From a checkpoint of a small multi-label audio tagger: arch ecapa_tdnn, norm groupnorm.
Rows from block 10 of a small multi-label audio tagger, named by matrix and row number. Each number is 128 + 32 x the weight over its row's rms, rounded and kept within 0 to 255. All counts start at 0. Numbers have three digits each.
After each channel's rows are labels from the 100 clips, of 14976, where the channel reaches its highest value: "responds to" is what is common among them. Only what is clearly more common there than usual is listed. The data: read English sentences (LibriTTS-R).
# c30: last pointwise conv (model.blocks.10.c3.0.weight, 384x384x1, standardized in use), inputs 0-127

c30.263:105156105091167110106124190129108116161116144117086114145117145089097111169162148152124133101097068131118148207130194171134146156104121129087088132130177118099130139165143130149146077112133156113165081141119051124172099092136136171098100108128136115110123098131096152107070081136148148067130079102139087098112118140111082099139111138110127090140135147136139084173102148126104079180138
responds to: the word "through"

c30.320:131135119126150154087150191073092136109110194131149127125094090123098153113081186139088116117120106143073162083123158078145143123101088097059122080107112146135115129152111210121137136095138159127102132182137102148105093187126110096129181165089208136121126087171072174141154110140167151122139132081113128069148153187131123134160092093099143154103192085149086118171138126161103119147148
responds to: the word "for"

c30.37:113140124140141076157158173079147102148170189129134092137143154102099153171188111111102136064151097094081155130122098147177156100124089070080138141134171119117066122157183114124100109095103051198152126167107045092155152091108189142151074138110109134136136146147131160158123120124104143114114112192118063099114063167112128148159110124116094160106113099114150135125099087210101099123091
responds to: the word "first"

c30.2:102110156136205126177105138085106115093166144133150111050108114147134121106146131132138135122158195112142115123142185099109157112140116143101108105093135117141074146124219114122144107151084182163141167157035137118161180109135091083120147112139116096229177062099112119119098099161140121144115079101126194151095106178136149123163131104093081046110128128145166137096121109148127175136153
responds to: the word "some"

c30.357:106156181132147057166176151161112104119139132183209080175075114081115164147172073181200134113149116125093091100138152149100077172157140141080158097160106098122144096142120084099131079131190131145105086168130103167129179132160123180158128140176107187138137109102217115119114136115135109102154123145103155129134157145169092176164093149127074113157170159167117176106168103153102166122114
responds to: the word "how"; the word "well"

c30.149:154191120110110114116060179105115147132167175089122165080127130121125196092167130112104088067173124073052104101091185131080076136130202154116139166159111166173154153106117116115116181179141098109119102113138127113064119149144074116174162134157144109158112174121139132130113118097179112084113088111124079132168144120149113162110151185175148130096116120099128126131128118099116166183133
responds to: the word "have"

c30.271:115112138093109167142151127094119097124134169076129094157152162135120088155174110129114167113111139104088140162105180120143115150124100125103147113140138092115153125097084116135196153137154143153162098191123126196133143085184129161141111091135111087141109155117137108147153141139075142138101174169113138115152076117146129120170118119156116117081150096102117058160064185146119094136178
responds to: the word "their"

c30.123:117160176081177099120075137073060127145145134161102132113183137092142114109130111133136213111208076100103124131100125151156101083115159107130098154079118096126095145179138075118141154172140100071074129134144135162111123121163132162135133089127184105147108116114127143104186067130148146115125127170135136140123134143133137141085096151179075112118095096126091128144205084109148072179113
responds to: the word "for"; the word "better"

c30.156:143055165107131133156213113071071090151210142093136131101115108112129129133165141106117146109095067131127122116143164171158107089138112087129102113146137079128130079155094180148099090130160161179132079142152130156123124159079129168167142120139116177199148159149136115083151153086163094138146177153176123166165132115094126107120131183159042132102093165131124140124082120122140109073119
responds to: the word "it"; the word "is"

c30.253:105111125166129170112131114106094137151159149076125146140120130125152175148129129123145140115061111124103150205145144139130140094116131204091125219099130164123109094110104136141154144180101119158148113133141126123089143137170134117123113094141119131084076172128158114126125059150118133104118101179117123079115069158118139091168089152086100119105102049109143118147102185185168164099164
responds to: the word "through"

c30.185:077118128163114109128085090129103105123116114166116123100147109146126098099115086098073209130114131117113158128163149125144080176114184099135079202090167174155133158114114137123172119127135127166104153121098073101120134077131179191122149091167118132152107137102168161087090075134169101105072109147126095105068153159149136144105125159132112163065131095128113172110091158113099120118106
responds to: the word "its"

c30.336:136124099095090065122110165118120147126197179134129174123213150085126150157107183151153134121152142128136117149181105110058132018099147093118150147090139115131119125135132104122151192093126172105150132138084163181126065093117153152097137139145090135135107061095109133140145156189165103163100114134174128170156158146056134100144158118134102176135096095111122135155165140120172108131109
responds to: the word "so"; the word "when"

c30.126:186104162171138111135148224141108133109140090093097136100140088164110141071066146141116113073134095090180138136097128143100086138093132137113141189233097159152115118149127104144147148088149109105123126109091197089100110070124128139109145068163158124107164141072112132064147114087102141213129135133123128080093093169172104108180153134137188116195113123115085117083146172134134081120124
responds to: the word "two"; the word "too"

c30.193:104135076129161131126141159129148139150154158139118147176170122078135163171139139149128211073140105100116157099179083100141099103078125145177189192215098128153115092113133156075107077112123064117088142100080160163149139154082102079150082137154120076088142124111125120161142104104146200102138132132112061149131155088136130179143125120096087124132124113111109100143074130155132132119110
responds to: the word "two"

c30.256:134116134059104131091139138131132127119109175149155110139067123089147210142154059164107169134137117132077090078093110142072126122123138039167118129154156186132123110151172108128085127117108109123087151085081160204133144164126106109166126120131105105163188125119134173072197122164126100101093149146098101134136105129135113174117124115129080152160068130141173122126118133153130129175107
responds to: the word "how"; the word "but"; the word "well"

c30.77:164140118141154143162115163091157137129173131085140129127093069173118138152119131182123123097099109081119100092170108133095169083136149138135167142153109152163123153122127150122106121109114078172170142152106097140188156087163080126227055075047116125152159120148108131138135109128121122129103151100116173123145178187093153115133132126144132130108191221120098167173113109096100084140112
responds to: the word "so"

c30.171:073155129117119117127095104130128097182170104119126139097110173118163082079146107111113105155197145157154053124144083141163092179132144107124088163150147162154100134081145100096160146104159162118138124109095127161120134049101196175132116045149058175163165179142150103088074148136141168113129141176103104052134149136150104147116130161143177142107140158151109176097148131131126138154146
responds to: the word "its"; the word "place"

c30.7:145121128127143218181124123139200103141145103097098139094135179099141136094167101126161112132075101130125147116102119104119091111184094100166120162146122134063123130107105114109150112145081142098164155150119085100139097092092170173160174120066207090067143178092170051116111144116134079062097136104089118135155074141143135127175146087123095101104117179132121118155079106187116169125083
responds to: the word "can"

c30.23:100157108109101129130114168154114197147133128067123112142100107164142156144192123116143155154176138177102114141114076145124111138129153127130121091112157079106145112098120135182088115172161145133135134093137175117113099159167148135147148081093065122143121125156093165100145101059107141142106095134122091064114184113088090094063136136146159095133171098136128121121105155114128121118148
responds to: the word "without"

c30.363:083165149160086173119130149143102129150093147098134130153131102144169153171105184138114190073117113064082154125122121164143152096094142142137152120116150132060148138140164155094163133137157125138168108102118186179069066058171081078143131120105146084137135121090145141106153121153149144142098117171106164156139135169106119105133126124115195167170125076078101142190124172170146164127104
responds to: the word "come"

c30.332:139156101091183161076135098135118106139089145145162110141127124124166125149158114139128155142113130179179061146074133152098181183096152155131142116118167133143098201149127061149096042139123129192150182147069179136105136150138123138120087142099132141078175106057098112139095108136148083102174115177128120103081154166143081156100093109081057130161117127144187142113162122092105154091138
responds to: the word "a"

c30.210:113125131157187128095137146132146150136166133135064085132173125109136154174119115160140161118107155099121080147154110151101124187083123196171098213149130134108138145048092127103130091167123150105101139108092143128131109101151138173114140127044105078077156123106141133084127135105104095112087135094134113165119113143149155131129133086082041107181067127106125128156140150099168098106109
responds to: the word "nothing"

c30.182:140164150105132131125107110157168112119161098103139134128136147129058116143163145133152142138145095129138124113087124129202170115097077141177140137148118132107126125106165128139115156109112072103099149136175129111176141134142164113077110102166142084103104083184124129117121088157124110158185123134089211179139108106126187127128154142149135089115106132132094140100103136133147208133136
responds to: the word "have"; the word "been"

c30.307:137101134128147141060194161131114089106166095146079089178165065109092159145177158149080145109139134084185138158130094075157176159161078141076145122146131153080088141063125116122133151127120104174121162174048119137110167136115128114118136114116134144073177128086117134128115110106105167074164098148095096091109092109173204121130100068169095133114138123147113139136109145110124129167119
responds to: the word "of"

c30.183:131125152218162113128144080105112107175120114204094106118177098163147129178204149119140101115131144133089140107131124110188170201135128104098113138137150118083094054168130107130110123142129124129131141078153161137083140118139124126068078109165165109145092109141098118167090103179121187146140111158126143108143116091130132095073119097119093145131105100122135103067104100114152110108108
responds to: the word "for"

c30.98:081140157133151186100081129115100112131121113153126129152108101149129150117047147115159165103119137100118086109124135142111105136124099139148065157155170161086150103114141155135138148169095086110065153161141106088093119094107099101077122133171108105123116127143102146106189098115073100145070129137100136084119154110167147130140112168083104230141117086126086155137147138163110151137095
responds to: the word "two"

c30.382:103150132171173134105068163179101092219163196078110161145094125120106072106125135081127155124128165144118146152151142148157104153215120209114129115133156064182130092160148099110143105121162146118128089172132095137133196088102111114117139142141117099175100127168141133147101164126134153069110143147130140123126142142132116119076119118122079082114079098161112112085121083133087146115128
responds to: the word "at"

c30.294:149138135117119086088134169162119135169114107108116126117152118059116181083120151180135150129124149138086192111108156181180111128122180132119097087154187042148106113032103117117144165135160080111141110154120142103075083129095133079043135109169137090134111133101142099121138102155151120110127115125214119119107112116165144144156153137172103131100117120148175135121161129159131136091109
responds to: the word "were"

c30.276:126150119106147146121126145134110088118116109133133097153137085153129086124165115161105165121084124122115121145184117084113131107138106074138082124131163035079166102108124064145189146124152150124101164136147067132171134082128148146110151112179089058097174100108160138152163156113086124090154156175147089139132094107138142126156155122106126105081076097122124141094111090148118121121136
responds to: the word "their"

c30.148:062161094095117119086105103147140119158159067139101113158127121099140150122182122162090129154154099141166138172131151111122058124122184165091112167107149170162115169126135146156110089163174135139137109104092085133107134091092204138102100110160095130101107140117114110122087080129147127074085077113105146120091141163127088108146149064126111162129079148140159194188146145149138122119131
responds to: the word "its"

c30.208:133166170076115150078166119150082097090126093159104127203075118110112068124130072153080130112090117137098152146090092109172145070168171112153169139159110144088145076138171153112132160113169073065117083133159094086125157156149145155165186148091107185093186213162150112128175077170116147145127109115149092130115140130159137164086156104144119102161140113127130135117199167140119096103153
responds to: the word "so"

c30.315:135094104144137104096152109122118147096118183108110206137110122152135128127113091119144089110116066114130119122144106098136180117116106063152105143115125131152150079157117138084104131128103131142109120140096134184167141132107164119108171157125121149135149111120113137122120109047089093133141118147141071101149115120178129093085214077149147108168092124141124158111108124173136098118155
responds to: the word "it"; the word "was"

c30.310:086171158078175157125098106100122099161184095074099140098168160071185102127091123126162140154153144123153167143111154136117097135098107113140146149104094144124119109095109115153151110200113132094132154141122107099170076155092137142136103125097109075111126094124144114141157143110134104143095136092106129141153137137124154146162135145104107113128090141127112120114091128088170189102161
responds to: the word "were"

c30.309:081187134112134154066066173118122163070116119090100102138155144162107105077193076106123077120129167157110106136139144125089092097124154172164076130072098168168101094151088156148129133130140108141229132136116206121156141217092168185106145151088153179134073101172096123138111099138137116136094156089171112062122141136153164126118117183085075146145141183094139144137180049139151113139112
responds to: the word "a"

c30.129:105140160092142164164073138158081098122104162140156141168070163102133126131052089201127127095125068141134075149147140141131073152159098145073116180159145153106097073143166141124101168189095109045140101160124112089082120146148146124109139117168125118108149155130130118123158144115102126178146126157155150134131129169128081135160145154128091127110134165131128131148138088153156080064155
responds to: the word "two"; the word "too"

c30.1:164187094095147132142142096152120124132189183173143117105099110079091151133115105183140134116159104136067123107138100122082114146141127127132172080120153146178110169207126094077112116129107156195127156102107155139118142099128132146159139166131111128102146087101090131183128141112087145125090172164133213088134173122095125174146145118085121175173087106127132157121125103144116139070153
responds to: the word "at"

c30.146:185093160129131130105159169193113146111094174082152140084146182122141131159104134094141182085102102166178144128133111131119177123113221142162143150179147125143099064094110182127113118112118090133115092107136117180064197137112024165151118154142121115098110101121139136116114095069122166092143128122084198133205119173141141128115057094081167171086088127113171111090120119181169133099183
responds to: the word "some"; the word "upon"

c30.105:108160120152139113174161128126164188118101116148174104117205113085136147122126149120123160120151112156121087123122169133117117141115066140128099093109091063172151102074157123144089088125138133188168133134088109122102136144105120105157112132173146082086155086167186129212111087083092143131118153072150046115148152133132182155095137129197124120170156166137142154092073096162113190149133
responds to: the word "first"

c30.260:130137116079135110166147119107157136184089080174137104148132151127157109079154083165104136109118127154160087063171141127140169096152091142146185130078169104138149126065071201113153150161164128127124158124122146134127137072098100134129108125114080164049103164127097154087170109142176122161158161104120115139121128154096068139127120147100061131134078121116091154137105107121149100188088
responds to: the word "of"; the word "we"; the word "some"; the word "were"

c30.178:137126086115127117143145120097075157095132164121168116061139142102080151098157099106187137124134160194181157156127087125161109101141132171152174193133126126109120132071110076131159053127143129098116118166152118068125162060119109181125143070126165123134089120081179140154149159180103155177157167147156157102123133137174164107158078162130126166168160147093164127142095163119196134111119
responds to: the word "put"

c30.222:082106148165143101151150151127126152118187168103126166111105155083156126203126153164089135134102144131151227141142119102149179099159113178122121113158194063118144153081116129156117142139159121186211080155087157130158120152135124152116161125140143181121101115145124078109139119053119131141081109086114076113130140141078189101149138093104094139144075128160129120123046132112134104176161
responds to: the word "first"; the word "father"; the word "his"

c30.103:164166090159151114130091154137130129097096108136129170099198198190107085112171155105111113110079118123126113120128076149136133122098096150164117175086132176132106105159162137097096123157131112195116100099135149151134082138148057124092152137144121131120124142183115141100121115137113100104110112102097110094130101164173113162185120086130094199120089123143114134199145123151123117117079
responds to: the word "before"; the word "have"

c30.124:063150105132138110114101089105137128142146088081149099144120081178102128072077106143113200142191111132154139155125128137135095098157121166117085167080100096086176114096091081065123149117145207144125074120139126130078137094069131106086197167061171121168129121135176128099157170181137180128137117138151116146136107097091136094117206156152120142116072175112101139120145130161091092121171
responds to: the word "can"

c30.273:090150134124145073107076083108124122133109151170095107170061062160126210081134104057122138120128119108154160080117095176113106124125155123154086135060153163163152099120105108114098092084116116069111086105082134201119131148154146117181099115105136124111178176152139141203125140094124184227099106116113062096125083167107070121086221122129139124136112145183122126066130129148127113127052
responds to: the word "it"; the word "was"; the word "is"

c30.277:067081155060129129101133145169164102182111119096101134152153175139079101131163198098111172124116064119047106176105129165161157103118130137124161153142157144127100127131136110108186083132175120182140102130110104163132099069116110104133135110117126146112124169114074100188135082122074180065097126169119106067045072105175165137166173103136124086104132095121156156155172147118088108115187
responds to: the word "through"

c30.140:087097111173140081122117150110157154148130160100141110186083138184100129094073135210124110091118111128119151137129132105078144093137135118139089129224104095169098114107116098153115104153101138128152142086126128110119131125109073131085087127131155128115102152162068139146100149212142250161134120117119075113133119168156121129128134185175123124115207112135144142128095095146148155068134
responds to: the word "before"

c30.3:127107127088140159125105133120097173069074088125146116220117112060113185105129093127168122094189127173142103176225176095119151123101104133192157077124128136112145110110116130129166092151173160102110123121153149111166077092105075129109149102166135096120140194107145098108125145111118189094142159143120084121090094162144123121141120172096212090104128115115167123159216126100131122125138
responds to: the word "for"

c30.278:162143101190169136195097118116071068156101100134166181129124157117186134118076086176161074114143151171117118115088114151126121129091156122135193094163143086127148154140087107155063108167082080136038114130178138122145145119118181083074108116183179100140123116176079085092091123168112166178149122095159166144144138136116097164108099132146158107134174155144140131167128170146141076042156
responds to: the word "their"

c30.296:117133189134070106129146152128071076168089146095166112138189100124145123148179127072123114175163094185188111147100106152189110164112168099112122124145098085110153144074123105067111141205083122152080098104157113136120133138101118087172152101076159100170149167174172102096109141104186118137171150091107111121124142200164160165146066113151055133143129139163054108082113137132117095083108
responds to: the word "how"

c30.184:103100114103110112155081121167084074101150091173138148080146141119058119076121103112112126098183144154127135130132114123176129129135174154096130150118088191102120170097143096141153094117117124133124128126122117145133095140115180117149117187140078165122159173115119132106126098142108150113105166114093111114126171176215104108115101106139140159100089214110123145171091152158156121230106
responds to: the word "its"

c30.108:118162085077103158175117131116137232086092191159095104097138095157135133186093134152169180159126074110111121128157100115126112188111086183105144128147140122147128169193131139141191141093141147151139155139119160094091175101121112110127153105091167063103178144115079051138132139162085113150178114158095128103190128149158139109148095149101125098098150111120139174118130158118093119114095
responds to: the word "a"; the word "how"

c30.215:056058150114114130143076177193125120153111118122100142113180126098118130142139145093139168113138072107131084071147120089110129158082061139116141177085114170138118139178129114142116098144046135142171128143085086177126202152146135127101129097093115121136156150100145141154118147042168136124191164153065168129138132179174156134134098157103099135088110139105073114087182123072138114103153
responds to: the word "us"; the word "these"

c30.132:080156113175085154083124125104150139051144154110187171145124133117077112097156159163123109101134145101098179103120159107063096132166103095110179147121052128096160113131143169125186110134123170137117089119087033165204104171121107133125167151059167124097086146162146100150128175122096204132071113163147161126091131127102119096114195134158147120094124098138106149090086185091062161125133
responds to: the word "so"

c30.381:137097160148104082153118138167121101139156124171109135104114091140106136130107169064157068123154129127135143130076142099114078129100120161183136183212148098080094100108121147123176094112175072053112134128146142082160173139162057129141190181073132090125098143132126147128113084150114136086122190149123059120107104106143152120170132129146253114191120135135085114116144131115195105109101
responds to: the word "have"; the word "left"

c30.368:145149117122089098077204122153107122187152156119160180101098119087107112118149140113188193123158083159109131076096150166133084176144125165144114118111096091122080126130122109146155078159157125147177139123155113070059127125125103185089135138078143181084168145105154191154182155137090180066146064110105255153098147205133131133135146133120170120125108147093129156206151138100144136108164
responds to: the word "come"

c30.314:086166107132177133043144126114148171106153143135138116090133123180079137123088145138087142111115103069076166124120093110069086119128072148124125128072141165096155100158125149072129128131102096177138197181149134088197089143128126155112097146143172130160122104102118104127135141115111129124071131144117128115151135189131123104134134183139129138134177144156091130127136120121113094146073
responds to: the word "has"; the word "been"

c30.85:085117079082161098100155149136157100154089161145111147052161141150163078152171131088149137136166143126158070051087167113110132173140146112097141220116088169129135092158136117178105158074162131162173121164176125123142125114127126164180106117114140158090115114166123110104077128124162132101116127120109032137147123141121162166126099147139112079187110143105167146139208144083112107175169
responds to: the word "put"

c30.143:113102093145126164127165140109110105118072149136182148103113147087122136063116116079161116065124141118117118103153109124084123123125138131158165134131168173106138086174146165078106142155109147127096049142158084145197133132119109129191116154149159152111083127140119160144098173096203152160160174086145128154121179121152133112100080128093076079116161104134156173086153087105161135132121
responds to: the word "so"; the word "put"

c30.340:154141176214104098068185124087108169098125161140142047051205107149115165108151097154155153076124111158116136095127171118124059202117103157194091148155090143089131180145111136113109130159126104077120099068184116098135115110099121203094127137120145147161197106188110118061088138184145137160138143097106143119154103168119132127152112113163069111101098135132144114146124095132113145122121
responds to: the word "himself"; the word "he"

c30.107:066146150170108104108144160146086163122112126115117141105140131142096186107151167164165116107175151112215091123132112080130129178134136135211128096111196118142138092100236149098140118136085133125090088146091105147033155115165143108131101104176136051131119150124134159130110078126060173121111138083111120114129144138163150120188095109111107161147085116135113117113134173131125143101106
responds to: the word "were"

c30.120:118130153101132198114158109119144116109168134173118147122139123117084151117112097163179138123088128091116106096110106122092120117126110139115131106191150148133120128202155094173098150139165169106095099149183173131118100088164099135121116159184105136124148144092077134106129113098145138162086164110117097173121206165130072093182086105101162138142096137125078059169142188122121132103160
responds to: the word "without"

c30.376:129076082140089068157091198108139169142159153123089163126148134095091104148136112124106143172121096169085115154185091093158108179203110096109121138119123122125150087180079122101133107168143119133100079083172111125145140145109196118160088101080075117115117107121136154135083142127128167108091134168182147120150070075179139135218173078121226094129095117080159093135115104100123159123166
responds to: the word "would"; the word "have"

c30.144:105166122113130133114112133121103123113131122119121158143157144117168085094153099090109154188120086085150156149082080146172123171117116156135154161107132147171172132097123094149197062093104115143121143133144067109143154068108169121141098113144099198098148204109140120116081094164097125124097108140144132084191123102178175135102061088130132079135113140121149136158117170159135126180095
responds to: the word "its"

c30.155:112099084173135131101124106111131157155100149138122205100147163183194226151104136120147120180195150116140134125104069099144152175094169100067121210172100118130114118117169140122161091120114056165105112100095138193147136157142138105117141169117081088085079113087133078111116121128082121134165118177127149163132134130129111080137107118097114100105136103135171150118132122136067107141123
responds to: the word "would"

c30.303:155105128110132130110150128131069153161114134095106168088131095145101090209098197128068174168123122107120156125127066112183119156083133158143093130152123161149142137099114074174067121151119121201110089130132108123146181106153058152095078128136153165117126106075156153137127138150075149160115084156138153155152158172119128137101198119108100150146143137139177161155160139143086074075134
responds to: the word "how"

c30.289:124195138075173143057139170109132131120106095084143080084126183151079097122140095135103115158141116175069169087151164139067120058101091135130098099105129158132133098112132107102154119115129109132200157133158124057182103163138134119138153190089152105118201136117089115118099125146150168171171172186156160116108148105143170135105123096153096097113170199127132089169157115118148133125113
responds to: the word "a"; the word "for"

c30.9:141119159186136159113095112164117113092179132082118083127181167146109155075103183129111150077198131132121102121107115111121101115097087082146114095165134145154191140149126142102129105148049146120052120187122132133099114122152143136092117142099094105097135129165135118137127131105076139135127162138169130151163158064098164101070148141159077120085140108113141143134136088151091127076139
responds to: the word "at"

c30.225:140107188112110128161175130196168105117123162087099084139166137135095140168145181162109084102171150153123156131134135086108117135088134136111121125165250136121122079108175131151147108139097163149108176043117094102148144099141140097150152096089029132150167172182128129131166178097092050098103126143131170155155151132150174096136182153132067150174148125103079200120109182081111153133150
responds to: the word "has"; the word "been"

c30.235:123148098066116126114142125116109138148145118153156153135097109126114196205173120095146168170135149192085131142121101167140155149146160114094070069176140118139186224142162152124154183156142161172166108123055177126094118175118142093131193113106162128133101138147160158130115096087051072119166142183097138193110083118125112140131157074091082166104180140147143134180081117142165152149135
responds to: the word "some"

c30.231:120161193189096113128101158069101119116116099088147168101168085125127162086121107143182125108102122088122100116122147157209119100117102144119198182152171147145087173076123082098115138205129165099124108186172093135193103123110094134109134125115137097116100043100164111097110086099166156183136138151121102144105137114184077096109100094151168126038067120145140133137131151188115145153168
responds to: the word "himself"; the word "he"

c30.306:055185101139186115082107126111111127090138127099145134124125087148102137092156114147167083131112151058093113130178173090099081108133131111115100027159130162076150129144133168121105154173136155161204123159187148114169124191118098177144166126124141095130102089129122115140185121149082173131137122135086143058133134138121068180179126098078134096133188152117090117112162133122089157158107
responds to: the word "for"

c30.226:145110122157148149139104123096147115110145127134124160172119152148186106107143082108115098164151212153131064062134123105142124123100139105154099145171096122123087153078057148113120147074122104174155128135092181163140129095144106166155152036107124166174133151155116156168127132169166120136147150121175155101081073156092117177146099138132101114152116102119142142190103152139158122083110
responds to: the word "for"; the word "down"

c30.360:095133106126072180123147110130133162156112139092102107103094143125160145100169119090062179107104094109108098123145162162162193159105090175098159168125142125148151123074177091079182070168103154104136086060149139139080202137093171084111073162164096119093151139105095156110132115147148098117080135088097040067176162177141138073137137119154122117116104089134096159156107166155145167111152
responds to: the word "how"

c30.259:156144148118178152109127123151131138144142153171104131129142111156127100078146096143172158157084122165123100120082074109083134131170112165146123109169091161112176118148121090099109116151139108161103123135146124139128078160121099142128100134102098149152127156105154091143140104098095056094157131092128097166122180173159108177126150173198089119123154102163098142162146173076097143112128
responds to: the word "before"

c30.48:099190060093114129164181140094160132058173125101081136078124104101116149138098070144128126144103115121143104097126134120110119154149137119197145131100083163122098106146144115121096095148146077183104187092137180181157126117091171102134164126123161151144149045137092112084090153152117135140130144132099114080174098109108093118162127101123161109152137141162109130142133154138100151124137
responds to: the word "it"; the word "is"

c30.32:098165050130104117124140130137135159126142170138128144151155093192126164154185115136195116156172115203137123186109104139159123101123118167101103062097132061105141072149097088169113128115117110153098101121120143135106075141131134141128141098142093066149170185124153208100142118065091145121101119098103083144134124111152109137116210162119153078074142130127089158133134119095137116090157
responds to: the word "were"

c30.154:109165086177140145090074132097157101160133117100068118090146114118076147131138089112093146139148148132148135144150135121128090134118157119138129119148187145125139176068139173140169081120175160146083174136151129143178170142106170165147165061099126174164140185110118094100115080074155155114049105129093144125135139137206132143101068118129074139055106156093137154130126140118122144173099
responds to: the word "its"; the word "it's"

c30.186:079138102166150118088081094183094114157148146158127157088134106128142135110131113123076158110154112160136125120169093153115114152095126119048127119133141160169122175060161129096198141148124122130125210151202085142129141101066174140152114120133108132095146191143109128135124116103199142130077141101112119125102173203154147152109154104178134155089117174109137173136134120113129146167105
responds to: the word "its"

c30.304:186132090093089121093094136093121121157146117126104099174150146154130142129154138090153109105160139102107132089133160075115105098133124123128159167090107108145131149095109181165097155171074129102154154126148137143192105089097194114155108202098108108188155137081080121114145104107105075134111129126108115117161110110147112180092132157118183083062146125142166144101085124121201080120122
responds to: the word "nothing"; the word "but"

c30.316:130093116121096126149146150102107151116144169157144095109099057116094199162134176190099166120116113164155133150107178104162140071080140074067130171161082115113147111092114098150081145087133119193104117106150177095093130091141164121108167170138112169126124128111071118104184177203140146112118123121125181132083104103142068105129120079091111119160114128178114096113091144147139048064135
responds to: the word "of"; the word "one"

c30.12:115149117092109125120144208121139128132156097149127182099087112176144085153111171165106131119096119139153105154132144097174130089199073182154092128116160112115149100137129149093212141136155141128096190140072168131118133053148128107143091129132114160138098065156146074155092149106085168138082114073127186117120160113143085086107134166132185182161144125170117169132156107111146115065123
responds to: the word "come"

c30.49:135168100132109057135098109156102133158085109132179161126099167100164104101074153089126102071117143131108114098096134134162139134196081139169157145089185165103145163114110145126152143153145146120144144148131078112105120102160113134166105153114109113087078165159142168126161115168159090161110173147110180139120127134139158103179112109100092118152128094124167086130143105133147146099135
responds to: the word "has"